{
  "dataset": "stained colorectal tissue patches (NCT-CRC-HE-100K)",
  "norm": "batchnorm",
  "projector_out": 1024,
  "muon_scale": "original",
  "nesterov": true,
  "adamw_lr_other_params": 0.00082,
  "weight_decay": 0.05
}
Rows from block 6 of a small self-supervised image encoder, named by matrix and row number. Rows with one number belong to one channel. Each number is 128 + 24 x the weight over its row's rms, rounded and kept within 0 to 255. All counts start at 0. Numbers have three digits each.
After each channel's rows are labels from the 100 images, of 14848, where the channel reaches its highest value: "strongest on" is what is common among them; "patch colour" is the nearest of a few named colours to the mean colour under the peak. Only what is clearly more common there than usual is listed. The data: stained colorectal tissue patches (NCT-CRC-HE-100K). In brackets: how many of the 100.
# sq0: squeeze pointwise conv (model.blocks.6.sq.0.weight, 96x384x1x1), inputs 96-191
# e10: expand pointwise conv (model.blocks.6.e1.0.weight, 192x96x1x1, transposed), outputs 96-191
# e30: expand 3x3 conv (model.blocks.6.e3.0.weight, 192x96x3x3, transposed, each kernel summed), outputs 96-191

sq0.33:092125122139081119082109127120131148133167122137131145137113139136133147111114157119122140127128126126136117144097142143159135115103154118124121132119158117139108105104110103069147140128098102120128120108150126107153138151115136121155091103126109121108122138114133107134142137132140128146
e10.33:126123126092133132176107140132128115120099089153151124133150073097130108064079155074104084141119124135111097145154133136118149162097138138134117135107112145110140171109136126123124126113138112133090128140177117109111115171088154171143121117107135110126153125127121147115165108133132186143
e30.33:130130118113102144101142150116080114116081102149060119120138094124123153082097151108076165136083150137129098186137077121160149119150118115131097103117105142109164154155150145115127160101113137114110120115109131126137128105115130071129053142113137136081137114114104118079137098142121137119
strongest on: tissue: tumour epithelium (48); tissue: normal colon mucosa (40)
patch colour: grey (50)

sq0.26:111166105131147116149119112123130159117118127114143119147138130135136119120119117166121177108123139131167108063095113136121095129132099131119133154105132142128138142156113124071129126123143105138104126138141135123092132129142125129137139122142127133151089152157132134132108070137134092106
e10.26:118141043117125138115132122124094124127085144099103138124142166122132107057149103007126123159130127126140136136138147121121121139134129137100103122128156126127119130112141133123073120118126137141167127138093123126122125139107090139076116136132134128134144115118127086138128112122137126100
e30.26:124089161131136109131124148142147141141128123167127142172095132142128090077099142145114116111157132099140156197124137126138149130107135122104106138121137154114123143133134147102136104103132107130153131125121139143119011167099152137103166149148155141153148128143112122077104155161130122134
strongest on: tissue: adipose tissue (98)
patch colour: white (100)

sq0.9:133141099108110123140131115123129111131122140108167126092119127136124115121115107117124141134141114133110136132152078124113109125143120113058128135099113165115125142163132135151156128118127092112145132124137106121148126129132120132136127129113097127115135100113154143105152090131138143131
e10.9:165159142131134157059134116128117151129164099138133131175149172114132136168104138177135130134137134131169134156125147157136138132142125158083089132138161125132128151135130137141148119112127143121135132142177116126124135143200112122146148139083128137133143128137148015138133124112128172116
e30.9:146122115128148117129135071114136137178109100135166152089142158130117140160122082121071128107137138122162133092150115103126117134144142100129142152141141155117129142128087141139122098157162104135091150154149145112154120120082151143128133086102128102090130140149135147024117110119129132134
strongest on: tissue: debris (32)
patch colour: grey (61)

sq0.21:189137167125123130150136153098125136139122115162091082113115102101144125120126129145158133122111112121112161114147167097088176122114128135103162110133139161154152130128140130106125129117102130144147149139145153136090138169097141121123120125159162123122114055112163114133131102100141125165
e10.21:134121120136138159137132086124127058124065163168127145121158154112120144129090119117129129079151132145132123082159113080114116091118141125077161138121105126126160187117153119120082120138130118133134156138100112133109089139052157128165104123164128115132101163142137145133135130134150107127
e30.21:144109069113114145120149103145149139104138024205123119096108147122070116148094109105126112142135147168125114112143101132128136129155119131110042139131128103119153140106092125109111146117089152123176136122125144123165119127061146127109145088122126120107144141135119123149145108152136116085
strongest on: tissue: normal colon mucosa (77)
patch colour: brown (60)

sq0.82:119171142157100127163141140119117148149110123104114140074109124129141090109120107144121182109119147135128043110115132144140120166125153125134134140126092133140129112094136138129137124142140079125143132145121150083133123091120126145092145145125107122124157167128139123089165140102141092159
e10.82:111115147097126158100122152133139128123186180138166129151135185125137132070117148074138122091124139127138121119163132159186126146123131141149181115184135126133139131094133136142124139121146152150100137149137121139125120107152155145104162129192126126118138117119142122119111110146131171158
e30.82:127116110120146172171142126129121123142141122145083112137171121122114139076120132146122118163111103202135131170146124127116092115125126140134131136143166110163139137099163120103121131128118152102165075108138114150129227152096106109149101137163127143167138153138149130229154133138123101143
strongest on: tissue: lymphocytes (45); tissue: normal colon mucosa (40)
patch colour: grey (75)

sq0.43:111117120105113124151100087109115123131111135138110137158143130086118129120119092164152150126157140133142141104095123139120124119152134129105141124105125111110146125095133121123110126129129133115118102157132120113129111139117120128140138130140126126113096116148130145144138079145133087112
e10.43:159140095029132158105125112132137125154138077154124123135140167156137145072095145100128098122134114134112133116125100208151128160140125117142113115132131136123124113124122133122146139123139111131088116131145048139127139126075120138093111130014130134138124131141126108121130149143124106120
e30.43:080119148128132131121113156101084127129076117214138127162154143131125118122127127129056106126136142126090126126107076121106141142091132150110123121105136128131098125122132109125117160175118134163086136143107107144145088117102124143126101143160142181129124137119134114112126108114108084117
strongest on: tissue: normal colon mucosa (97)
patch colour: grey (60); brown (30)

sq0.68:173113141101101127112155148117136123140143113134138119111124135157159132123113123134147144152086110125142139186104182161146142117126097116079168128090123147141092117104132122090126121158155120139135127125159142111146153149112142146126127129108128128124146116124123141104088128172158165132
e10.68:127143144057131067128110113133146147131115080158135138130138150120127152167098130090125197142158135130097147133172137142094138115140130134113152140123161124120126162148146138132128135151131141157069142123110139137158108081106126142129142123137153117126127152115094079136116088120140087154
e30.68:103099116141118113143157138101153150108097140119118164128122135160132131158126116150127107130127150143119168118110101172124083130111138156124149153148134125121106114123134139136142105150118092130092113120149110150113110155158127124135076082141090124119159115088121128092120150140132156092
strongest on: tissue: normal colon mucosa (69)
patch colour: brown (72)

sq0.95:113089088114140136109100126131125123086123134100133092143131135128135160122139096158162101130090131155147111108114142114121134134165130148107126154080126128138144144113128142127103122112149131150138154097102103135111154091114131130117127131126117119126129103133138130116122128154114118120
e10.95:133125103131114116116146113106131086120126108121117118131132118106106128107106135143117111094157136128166126131081146202102148112120131156110129122144140152142139120151122138142079119132105127111109106166115114124125156160129137125158158124112128135138127085143069149122132132121120087100
e30.95:078112144103128106139122110146138091167159103143136084097159123124148122132106148132153154085137096133127177164088136121148095128132114125120204109112128114079149118113072079115174117107150122135149120098139146170092142124134142120094101154146105131134128124116121139103106105135144140109
strongest on: tissue: smooth muscle (35); tissue: adipose tissue (33)
patch colour: white (96)

sq0.7:154144133140129125148125137131137136144140130116158119117124135143114090116130146144119180130139116110123111093131103135114164128138102142098115132148095114121102108102142128158091127138121090135136148177104104106142156086136131147130153145105148128093142153140130135131152142106122114119
e10.7:095130108172127125171132142131151114113147152122115145142158192113129123189127125107145126156146150125104144143120127172113142138126139130131152106144101138112136082126126139138114127147121122144167144129164134140157133134105102125126147111129138134157143115141113132128078127124125123125
e30.7:115150105168117160138138115113145119084125171159123152115126155121155109122126157155162109148145122109148150106125146121128133127138145102122170119120107111133098137147112138182112112149131113158217156140130119060115145094125112070138150127078105113164116194183165141169149121106114133147
strongest on: tissue: lymphocytes (61)
patch colour: brown (52)

sq0.25:122093131143143097081132144122114152126131119109125147101108117142115144111110136112131109117086119109174115122143153116119121136106148098157132136137089113103102106117114086133103101103090146113121127131169136125123123115138120143139134139091137110118151111076127134104112120070135119159
e10.25:140068139112149188147136112135140123124140134087115141097114171125147118162135118109120150143126122141137117126143118110153115072152149111079142146136132155115129085082136120148130141138141104122120117129157122138073122105125141110008111123095131136141085130133171153086104132150141121136
e30.25:097149168115125078161155127149130127147152117132114161102095112103125148174092106157108158149108164090117107122139138100104131171036164103111104168145122162125123113144111120147151087137115142076088105128135117141140065109098145142119100100123101153176110142139159094146102115128136109116
strongest on: tissue: tumour epithelium (48)
patch colour: grey (46)

sq0.41:161125112137130105096128129127114138126077123096117091113133139166158099115110129117135148138113118116138119140141112131113138102148151112108144161120127130142126122114134119122150111137125128114130129123107125110130148140123129117116147134120134110107121142110120139162155100134140139130
e10.41:181111125118139151113124143126174154142111110067111161081069136140152154143102124132144153099112116134080110136101152145093116145128128109159150131133120116125155198155122117127118136135146129154140126172138142132134148093128111156128128131131126123150120099091123099120117141138130111125
e30.41:120111128125099094115097133152155161102095055111133133138103119149097138117108104132132091127126131134131145090101104167125143146089143131105094088133118130130100119110141110130112095130130105131120118145107098099114129127078157107097130125128103139121102127105123110122106111112146147099
strongest on: tissue: normal colon mucosa (42); tissue: lymphocytes (35)
patch colour: grey (52); brown (32)

sq0.5:143111126134112118121134141112104194116141108107104144127116125108113141103139137151129145108061126117151134097082181115158127101139132150096125122094098132165114106105153106161130104137114137130136126137135132141102131114142120157138119090118131124123145138097146138122130141140136111120
e10.5:064100166127146118127119154131094134123133105051112145150156142158157140132098144207129126139124113137123126109146126138153132125155145119115121109107144117123139081127139121102151127110138118151098145145189102132130147103113132124156133149136141109118128141118062104106115121141144116134
e30.5:159137127142130155133122137132131100171134099083134151137151115131113118117114150119149119109101132131112135133137129095121133134131165132124114070146167083115093135121114114135088144095139120096074134099123104120132118061113114108128131133143123133126129140124133152143143176147124056141
strongest on: tissue: smooth muscle (55)
patch colour: brown (35)

sq0.16:139184119141092112129138111110131128144101138163146098144120148130124127109126151134137105126185142124119161167086120152114097116128161125192118156153150154102149140115130117092103126145154058129114134153130103152148129176091145142147104136130100130131144146134140142085115132106127168140
e10.16:115135098153127113114110157134148157131117148125161130113154063127141166130132120059146078139142113137149132137129084151097117079113128124145120131118156123113144094154125102129162130120143131117173145148089156137158120122149101131123141091155132123150136137095126167143112144141133150131
e30.16:131123129124117118154109141123130141141159151133129078108104084109112146152105097123085059141117112131120106134119143134091143126088113149143073135133083131138104154153152114141150065137106097151098155150112140142125066125136080134111115141119077115154094122094126132093137106122132115100
strongest on: tissue: tumour epithelium (41); tissue: normal colon mucosa (32)
patch colour: brown (52)

sq0.29:099156140125137123109150125125141139116138129133131122140134138154133129115127117155133125120094137122154138181101163142150101086117113143130125134155124155123083109133144124132123123134096143132158133128114106116137149141123146106131099128092122120125112129102146145159132128121143153090
e10.29:069140128124131174140122158130140130134171144102124134123138157072122118157130157097165141162076123116172131122158091144136127064110135129152121122131124175117115111168129125149161122140142107153168139143123109147156125107141158125143088125187145126137129131122097124112072149133128111128
e30.29:157111132123130112179139089156137145116151149156128143099135132103117172108132114088123113125167121130164085082140111154096135121106130113125100156171139136104099152126123133128078147065131128140109110127131127139159076105122124117145153102134144106125140123121129103144135159116133116111
strongest on: tissue: tumour epithelium (38)
patch colour: brown (56)

sq0.51:131172126129098111143117144124124126097118124096109103133129118152145120122130110126120113120102127148139135119120119115141097099142159133135125125088111111118150149134151127160070133142134090130100127100108097114122117165120116148129137125122178124133140148136117142105152136093122064159
e10.51:136123122104138108141128123130092145135139135096128139102132147129139128052145129142134099120121134136118138106114110130138126112127137128070153141117119110122144102139130124178114127096134114123019128150135000139136119108146136141103121120108120124147131116110150196133107126145131118130
e30.51:125143113133118129115143133151137118131101161137135119117136114111136106113158132124132124112111124086143100070159046115150137112129154135087137106148143105106108114125105100136096113162113206130055134140127124096126205137141129141080135165141115190165131135100120143197145111123122116137
strongest on: tissue: tumour epithelium (88)
patch colour: brown (68)

sq0.23:109172113125138118127127163141114150114139127123125132105137108144090166148110115140118168161124140120121144163183123126151119124157136104117132106134140169127146165160103099122139130096101105107098088121130115166129098151145123136132119110137102133149134118132133102141183098107119135143
e10.23:157109124100115150140120127111084154138139094155129117104132130145121112108160132131125172104188118128095124100178172125124147137126125094148152130107115147149143174120123125129127095112118112130104141126109111138095157109117079118108124120135133130142117099097148184115165132123123088095
e30.23:108090096123146084098108136096118123140211124098107157128132127135134134141058175113093145131129127126124114144143084097134151147109101147125090123115149093116093098126111104121117104116154085129158136070120147085136139156127121097102116130127123136110143109132117112121115095134137151164
strongest on: tissue: smooth muscle (37)
patch colour: white (90)

sq0.58:126156113133153152120111118138147093141157129112114110109138120140142135134149106129119126124110135133129113121111111122142126132132159150158105119138128137105108125134150145093118155122137152136100113139144136139115153142133107110110112121110082145135124132128128135144191118116110088109
e10.58:127120096152133167101136120125113143139170124081149111106129129152118093108112110098127135152173144129073139155114183154157140107122133158118088123124128120122124129119134137138140124094146153113099139097131065151159137124091122064132144129107116130150122109122121163123103112129133100129
e30.58:129136166140136089119134100139108136103119144124141134091110065150195111102142130117136156127122115099133118162096094113142133123138145125130156144087125126113150083161108091130145108123140140112147140140154131109084048178132153135155095208100110135136099142093123078112123109147127159135
strongest on: tissue: adipose tissue (78)
patch colour: white (100)

sq0.11:091126145126122115093109157088102201140157101156092136136121125124059137129128147088150147108104114114161133113120147124138164124119141121182151106140160102144124121143119103140083105130084144129145125158168136130113140127118132157117137128117103122126111122100132132157124110098134140142
e10.11:138086174149125163158137133142151118167135162128138128116134187075131140124157108134092127178146123134164114112156114112113135167128133100176152114133149155134155114121129136075168155163141135117159140163115083125126125124079150122060151138168155130164106116090127159097134132137126177153
e30.11:139154092122142104112140144090088127144150125132119077172141164153100133127152099140126093129125124071152141138160162153082132090110095126129120098118118126143072126132131121123090121116107129118127129140125093109129122093140110073147158086130164137119147097128147127138118124136124079171
strongest on: tissue: normal colon mucosa (26)
patch colour: brown (65)

sq0.88:132119098125124122100121105132139107126121153104117133126132121149148134126121125116121126123123117146136120146123128111111119123139116126123127103119114131121105137143138139110169132122132121139125113144123138129125123106126116122130130112110130122140136112109121147131112145115120118128
e10.88:140112111131119089136128152119108130142159166126116116136138103160123125255150127141132134170169136127113121098137141083146140143118104120119104151128154109131134145130122126129054137132130122118142143123121162121152142126074113133123115133151113124122097120115159091119117128109121132109
e30.88:201099171124121041108143125110110157171067132176126154126127105100136124122161134121128110157114147120149101113124131181141119152148111193131094127124086134157120137141122132129145184132133137136140134103128138139166117147076151154157077123075127138118118082130128131101116137112137153133
strongest on: tissue: normal colon mucosa (100)
patch colour: grey (65)

sq0.57:108103113130150138153115116151146150133101136134121097111136119129149148150124124138116135103162135134155110137128104132093097147112090148156113134096107135120125120157104135132158135123132136134115116106131155120122106117139118115127133138122123147146090140123103107125096102113117097112
e10.57:178125118085128119084106111127165077108131120078133127106118123115119147059160155109134085156119131135144137075110146152104115138135143129105124122081115125113130115135134118124134098188134125124109114134158102139141098125095073148134151123136137120133125116152157077136118117120133162126
e30.57:085096118141148120135166145131095152155165117143095075147135099124125104161143140116148115155128111110142117120109130138112096122109128157125086127143127156114117134106136123090143133077103161139195134130099097117152193128129177140130179149112175108107140134118143130087089145133130108162
strongest on: tissue: adipose tissue (33)
patch colour: white (72)

sq0.53:112130141134128117095151086125117172107124112137134121099122136080162173101132125104130173118143126134136118146150172131148153091115169127132126145132087160129117130140182117127178117136095167154113151101101116141136152063134129103103125118120173117127102106120125176134185146132134150135
e10.53:144110131152122107141121126113164128120151150066079135156138124113133176102131103187105110135095106139153121159144132161142109176108114150110137165124220108111136152133128115104124124162124121125073108158115117113097142138126132155117108130137129119138123113115118159135129120111127128105
e30.53:115185113104135142131122159144141080182118091190116148147086147094137166150169133137173126125136121147156104083133105093116153115117120125111150134127135145112099148153150131094106161179130155130075138146124152126101149117122151162126127139142161117148126126144145127115139126139140133088
strongest on: tissue: normal colon mucosa (51)
patch colour: brown (59)

sq0.47:128133140134128128125139137117123109152117116108107137119114130114094111121143133108129124128120123129128136142132112116148138122117138136118120105134126128134124124118122126150130118131113159134097133127120125118123127158124125130135111118138133129117138140128128130082156147138132106125
e10.47:105127111138125143103120154131131119127137103138130135145163006120131132119098142165123122120100122126115134130117151134111124095125121124120124136115150156112117156141128128116123115131138130131147145138146149133107122119146131136077142117105120130108135125122113113144114105124128104129
e30.47:114121103138133077085130125112116123130109118113124137119103127103114124073101123103126119120124136161121127125133115116124113131135103110138140134108134128138155137134107130132123115161108110125130140131129126086147124119117134110141138127124139109106103118000118111102121111139128137121
strongest on: tissue: debris (73)
patch colour: grey (51)

sq0.4:155125122138134134129103124139151128102124131119125142116132120179103158129144146120127148109151155144105149161110133130111185142135140137107122107099118155145109140136129144168118145129086174172152170150102122119128101126129120121150103161134130156139166110114156116159147166131146145105
e10.4:120160137141109106120160152115125125137126157095146124151080111081117129125083096126104133130127144113133149103129139137122148139140115136085123092158104133122104143155110135096113129106125134086088128127124087131096152157106120125065107156107107139082131133147106059121131159092098104112
e30.4:116181158090156141117146152135127101176149127109159109111116171128152109162114129163101161099141105103135167127108122154133144122155113091109111142127108151106101139147099083123163104134195105103135150103134144106141077130114170122099149071083134090165114130147128128117150149130156127137
strongest on: tissue: adipose tissue (40)
patch colour: white (100)

sq0.73:135143135131116110131108150100110093127098116130135126161117127099130096105128173131114107111128102125133153060121096138120156106152159131169124140112119084145139133146129110131105108132162129113146135125123103111144144117121147130134119119126135128131141139130149122127139138117133103143
e10.73:101142156123125165120129112125147150126134146142132127094137148098120125158162104142146094133146159135141135116124076118194150120120113107154162125120108117118138090122117155100122154136114120109129150147093126124159121116156135112162124144064140115122124112133104151157150087113123162115
e30.73:140120127145103113115086127126119134149160095152125156145089119135161139097175067121097086125094101172124092161132115130144134117126111125144110071115139105154101111115165152111129128126125137145120131157103157091102109106108109112156115146116073121101111146141120127092094108116101129113
strongest on: tissue: lymphocytes (59)
patch colour: brown (70)

sq0.74:120120085126112112149095141101093123159127107095153155109127123130145145115116138128127147113119121116110148176128144122126109097127148123134130166108101143132091097136126085158175085156108164137115119144091106150120130094140124168152175090105122104137156150109130106133154121134152153106
e10.74:135168125093125141172151154126082199105143112111147121149134139123123105181146155105149108110062125111160120094159172128131131135110100124074125121121155109116111125154118137140156142131121108130086148093153075144156098148086133107140104106116114125098127128128110070126116129125120134119
e30.74:077134156120099079107116150108116159143057117107117132127108112107095111111071135087105125142130151128125126137106045154124158142112105118124123126124136082136105155158095140148108099117115111119097123100130144098123058122151132106120191128100105110106118132106143104102138133091128124090
strongest on: tissue: normal colon mucosa (28)
patch colour: pink (75)

sq0.28:134122137168146134091111135110112213120095109116131140063119122126091123119115115100136164097126117115136087124143081144107142142097166136150120159096125124115124126137081123149166111101132176124119121163126105122119115080115111104118083141124140130119129119113142130160107106100117135117
e10.28:135134136089132160135137133138140116118115132112137138156111144157125124139058122108124168177140127129096122095131137143084122183128116111169110167124147137145151166149112135148131155117138112137135145157130168116146126115166143127115094135157138134128121135130150132121152136119109157125
e30.28:177110112089120096119157132163149142132143112094098087142128194107122059139160100156115149116126147117153115141130133132116134153151112164135157137143096158141112111116145139132133139147150146120154133132107178157138137111120128119126068063142095125161134152158141148129143147141153097100
strongest on: tissue: lymphocytes (98)
patch colour: brown (67)