From a checkpoint of a small self-supervised image encoder.
Model: 4.13M parameters, activation silu.
Training: muon at rate 0.023, 8100 steps, batches of 512.
Rows from block 6 of a small self-supervised image encoder, named by matrix and row number. Rows with one number belong to one channel. Each number is 128 + 24 x the weight over its row's rms, rounded and kept within 0 to 255. All counts start at 0. Numbers have three digits each.
After each channel's rows are labels from the 100 images, of 14848, where the channel reaches its highest value: "place" is the part of the image that holds the peak. Only what is clearly more common there than usual is listed. The data: stained colorectal tissue patches (NCT-CRC-HE-100K).
# sq0: squeeze pointwise conv (model.blocks.6.sq.0.weight, 96x384x1x1), inputs 0-95
# e10: expand pointwise conv (model.blocks.6.e1.0.weight, 192x96x1x1, transposed), outputs 0-95
# e30: expand 3x3 conv (model.blocks.6.e3.0.weight, 192x96x3x3, transposed, each kernel summed), outputs 0-95

sq0.9:102141107102127120127111098119136103127136154134125122116182165101127128124104142119136120137135171115159089129120127158101120119124118118120145133136129120146099137133164055117063141150141143121164117121112133135116114128118128107171132137095130138114127115153135069111114068131118104112
e10.9:141136117164138143130139114110119135129161137154148140116161146140137144135126131142128133145162128120128125140137071128167110154098114132142148125138129168077191137127128124066170138128135134131151125128145127126152131129152060125105145130125112042150146169113129154146141126136140137139
e30.9:118116162145117130133123171137086158136162142134155103125125129146145130111147182141125135114134181155096144158123155154117144131128100122130144133149141147137109114106053111076144114114153156130133124116130121121131126133109143141139147141097129175131140210130092108082137150107154111109
place: centre

sq0.21:126143172115161118111129110161151098119137122123130151144132087124143126147146166128115147108129080142160111128132102122149121130145113157154157137127141124123125138134125134153106118121100101161098124134138136125164134152126145104149122126128128127099133110145132132121112155128117126170
e10.21:104151124124149164147137135124141101137099113100143119060109090164158114108054115133115101112132115134107133144159104153088126124119110114166113124111154116135155135124097123117141104107130124127136081132122143156191150107141155124125141168154127156144116118140135102148121140157103105100
e30.21:131158129128122151123135100137105148132143122123118158114135127097099121093110100131144132112127117113134126126126130105123122142121069108102134103124121070111145133111076112123135156114152114112116106102114133120130115133150133129096112119140103127119106126134135123027138105162157122116
place: centre

sq0.30:127146137123102126102110126165141137119143147140122142137118125151122140138123045091146115119128111148109073136122121106123132123104087127110142142138125108141099149134141092118134127147121118127143097128107139131163106134110130126098145119066120117145136126113131114107123098138130161140
e10.30:124138138130126104122122178177125131129159152139110163062102110127113135153174143090180102118114161133183137128148122124063162105177165121149134136124118128160107160140124152159133121105127153130166118147153096127103140099151154086093088170107104070149143091152134105120110138138115107149
e30.30:078111124112120121140114079087177120121150139153109181159092132166130093146144115101143121111137107125126129124128127145122114129089119088153129124132140129117130102149190120124119142152124127124150133134133133147110097137129092135081137132153133119121146112133143128155149145145164165118
place: bottom centre

sq0.89:136137110134140135145123148173080192139146135116123141109089153169117127136164150122137115128125145113127153147132114125130115125169151136140113135113108126167177117107151138148119095093141139169111140157146142156151136133118160088155185125152134106110117114117127120109125126128143151146
e10.89:124122148146138138120130151160155090105102230114105215147173120137157130119130126126138117109171115126128137165137113157120106166096157079126135111092102153089101148131146134066146124117139151110158143114101171127148145163119128140153160111143165102165122105115157138148146123127107115125
e30.89:137176104113104097122119079142163125133111127155142130125148133106133165131163107120093130133157107113135110156116137126164124114129133101126088132095122117093116139097076075158121139114124124166074149120128096121109090167106137124151133093127091126135149123132145138143120127140133139122
place: centre

sq0.57:138134135132126146112123126143135124136118101136143129122113164148116093114094126140157131117101117143098154118143097114127131131148104123150101124139138128109140139102122100112102095102117136117117128122139111124147129111157127119162158124142133102126124158106125165129143118119118102074
e10.57:120143102120127153142140104135115156100140085046135131125150080100172125161108138087142112129172104118141170125140185100165123125142132106177155123151093102098129165114109152111113108146119122122136164110095100106102115132134123149161156096116076128139140152122143156115112134122129109122
e30.57:164123125127112085111140185157153147107102115128136126154183124112123127096130109104100122120126129173131130125125128145147104132131136145088131088124130082116139153130114151095094124159138137095126107070106141098121130158126132117108161114124118134120195193147119123126109179116133124116
place: bottom left

sq0.88:126116130133119132141138144132149103140117111122113127132101127123116116122117109127112105132110123121112116126123125104110128123114137111122128120136132143142116120116104141122100104126142137134112117133109117160139111118121150125139165134136125129121124124139126142152137157115131131112
e10.88:119110119143127125133124134146142137135144143146141120148155110133142085146123114101162133119141117135119119114128092115140142134145165072144137118150223085146155147118117129124107130126153116150118145133107113132064115160134179124101114128151103212149093146143159147125085136140130126125
e30.88:152132114103107141127117095136126112128120154149116108156083131133141072160134143168145136111152110135127137128136123139116148170105141118118079136142162130114094121172084107129123095149133133114156125137116136153116146146158115079143110132122146116113126150085120152123106088118100135107
place: centre

sq0.70:117109133136125152139112123089167102163120108118133098129143145117117139123127115120098102125166104123151066126118102174112136149123147109112110106101114135157131103137121106179130101096143108132148150121118149138130159097142161141120091131066108153151107141105157113124140109120196131080
e10.70:134127144134134147168128102115121138143129113091145056153086129136206142150115117126110145131169131133143130087128152125124128108130127109146062143156115134153146125142147135139162136135133119155158130147179120123162133150129106158190148141170127154139128123141155117112104125121136130126
e30.70:099138117140120111151127146098163114116142092153125153132103156112148142165154079134143104154113148042123118114143083129110104136140142136109099104132141089130120148096097160081150152136140111107124105113139133130137152104137155139126151124147086095116103177132161134119151097149093055129
place: centre

sq0.10:128111167152118141117148132122116131100115145128135122127158143052110112126123115168162131115133124110114130095136131170116128134125129133128124117140126135138115126092117131125138108114147111130093138096140127120172136111133140092154126130097123138120108143085123097161146116094140131127
e10.10:130126111116143102141123116106133139119104183086152129162163170124134152130127142127148149124149123121120131129130098106175130108182131167158152129189074123111166095121119129120116123136126141136124066129134131162171137203149109189144129153176101106127152100131141174143179155154117132121
e30.10:110080133144121114105145111111120140150121111097132179133143141138139162103083146143153168119159099109131103114128115123118149126136127098139150108117119076158144103140185138100083145124127114147118112093128109077172157151126103128136115143145112190126158143167093098145110154126120109077
place: top right

sq0.66:137124137134123112120139132146134106121100111125124134125152131123134119137131142153113117119106163152155161141129142119126142119114139131125129133134138130105147119102114185107140079152117113112111125134121123126144124123112122131109134117135123122119120112149097155123128137127128123114
e10.66:140131122112156146112147101097135132108140106144143112086106144122084119107076163118162137118113133121162128114121119130126122094096106094146072152114086121092082125139111137079122135147134135126074100121074130140148149093164121107095100078092100175118104134138072103138147120111120128136
e30.66:174156130126129111152124116131087119145140129128128146146124144147127147058117178103119155148145177158152165133149109098143143115143123129123174172104131158156180162114109139109174154114125129137159148154124128082137142132137147136109128132126156130152153136126102138136146092172116128137
place: top centre

sq0.59:149136125141122136170099138150139150122126127123144150136107082122124113107105109125047097156163147121109069122150112106127155138127136110127157141160121168135126120110145106111137077112109122103167137124124123121108101145120154102135122156133136123140132124118138120116144145137133106140
e10.59:132110140123143156119122158087151138124127105117117126139152108107168147084123091118146150145138125120127137118113102136080138098069104116087096140172081133094159110131101137162080139114143119109147097119086127148166134144099110181085092120113115114097114133108140111151144126125147145121
e30.59:164088123117132154116120106111188154115135139102123067096199111130160119122146157113125085113168124154128110095119145113097137152153127122120130078092107087129100082118126145113139133154147088185145131135089133090139130140115121126148125117102147110101128144107098087179144122132133113098
place: bottom right

sq0.40:116107162141140151112150137125149092162123136131130124130159088175118145119110098139098114123136147125114167125126137165142147126101124135139146118152149143121116153130114131153123143127083132134121133140128124106125108132149125149167084142128127117147106130114178168163157151121109117147
e10.40:123119139162127153093142119134152100114150126139140087165113112125116088083126099060110133133135138097135106114121156089113127114122145117133123136140160109082155131128118103108109144123146122138138166105114126099059128079094115139098164153147141090122147133077108180122105128138126117132
e30.40:145176113138149172120123114190134120126111128113131161090148115135138092125086139097146111109124119122128159099113186138136111106113087132117157105121142121161120124115069158126149080149151136105182087131103107119136126162111167124095115111113128135153086108132169106096114117124110163137
place: top centre

sq0.14:126135140104136122149153112146107147140112130131125125127145156136131125161113109111166122124119107164119124142115101120161127115097133153125082129117136127137133119122142098119118080128127132144110132136127121123096157130109121141113159123127141137138134115132111082109117134139121136112
e10.14:131144130104116131138128125124128126139117136168148158134083103157152152143202136141142170149149138125149150078146123165137083077169124146101097165124132133119092126136133139134124131161138133128151122139126107184126124107121104102097144096137139142177147117145173143151115135141144162150
e30.14:109126129102122146139149143139143066149130132141127076172135144135151136095163168165171107169154103161135144155152124100121101111120124141152135184130149165123139149131157126118128173139132121136127137126113136110152134139162125091099102142153139116105156133148078119108109143156137144121
place: top centre

sq0.16:117109108119123119097109124127119125101143139161141133145143118117134124152091086131117133107117115127162096129126133163121111128104099141119117124129122134137107128120126096105144163128130165092134117115136149115127094128109117128117088126077124148155130134125134103139113134134134109151
e10.16:148128143098122075162136124047119106143103107113170133084127057110124118189192124126146104117091123129124114097123108154082102105169153169178118121127142156142123146137115131196123135106116123144098121135122132154138109128129109138094105143103121117124148109157152121123141112141108102141
e30.16:090116131105126156090103086053114135159133121127139075113103147101107148120190100159145142130106145092110137146150114119151104156099097136136084159130108123128147148121142130125114154138114126106148104114111140150099153092111121123110100146102171124143163140149126117104096110132101096136
place: centre

sq0.56:148138132137133135114148139117146105142148096111149133133165148116129123126114126150138103147137134150132089123135120145109117156135123131136134125135135129149113157117141108143134107122113119144121133128138145130105160115146128149097170139145172116127133119140147118106132166108132134099
e10.56:141121169146147072112142076111152149112058138063125111153106108118128106151143130106112137127094117122118153126133170143133141103129105100099154135095161136119110175157126114139129154124123149114086123123106103147091154138153136088087144129096078170099142101113110109164115112124120126119
e30.56:146137104151133119142116109127146115134074116084119113156083126118114133117115142128107146163136123122095119160165144152116169158099123138114112138103094112160084159124129106110119173113137124123125079144124117150088161153146171136130139135141143108128145085160118149120128127154171108103
place: middle left

sq0.68:111102153131138138123115095109130092154102098161137152141142178159146122155108154109083151110146126134127137147137141172145108120084108140164173139142136128120128122153134109119111114134147130131162129111123128131187125151136138062109083111067118162130137142157122161137131105155145141141
e10.68:130150127135130118126139157149148117131156115132123077115190109130129144130144153128151119141138133135145131105122157127175114135112162144125051142147115119139184096080133149128172118113118148131138091121117136097138133117096146114131208164095141172121137186141106112128162132128136125140
e30.68:114151167106108130121104137109105120131128132120161031116091149110161155091138078115099127152120107074113116102123116121115151076140166098145130132123151136165112118130106124098135090142140127138098111102193137132097128104147147137139123130158137133131076148134130091050124110078158123084
place: centre

sq0.42:087147150109135133095130120103106123096085133153120131138114162151145173103137134166123117122096170130147083132085151093130103103157129113129121134110108126133117102131119127123100184125141128097144128120145135131116093139115185095114135112091092149131146168155121151105119103130161151127
e10.42:142147125136107150133149157136130101149138056097127134167128138156093144149113144113115116109143151119131148164138115155160138173153131096142140102123084115146121143149161123143110133118149138127096083153106107147162122129146152168070127121070132069162127120141140160126114157130131126147
e30.42:103147127134158165134108099087114088123108116090148142193118098146134116116142099131142118159094130156092121112186106143129137118140072142147128119127127111111125153107182154150126123100156123139078114119133139122098132155114125121101113134131125107114096134163145111161099107086085125088
place: centre

sq0.6:120159128152134126144090131135085102082087108128140127130140113093118108146185162107125144136165111160097163140153125163122127148140132132134130130137141117162141125129116143143126153114119144125067152104142102160145152120137106103103115144123106104131130136129122144124124131144155108094
e10.6:156115123155132142113144109082139156104108094120102131158137107123171169120123121104159142136120149113145151128117097096146145110091095161090127149080161117104141149128141131122083129128129154114148105114162134083169142091137150152118108120133143107101132107100118118108186146131132147127
e30.6:148161113163125161154118168097108114137130117154108133126157125112102129124169157093153127136097156084157110106132121142146126117157105134136114136099147058135135127107119107122102117128149130116124123125113135153149140142152151106119123120116126108144156154119095155089151138084139112131
place: middle right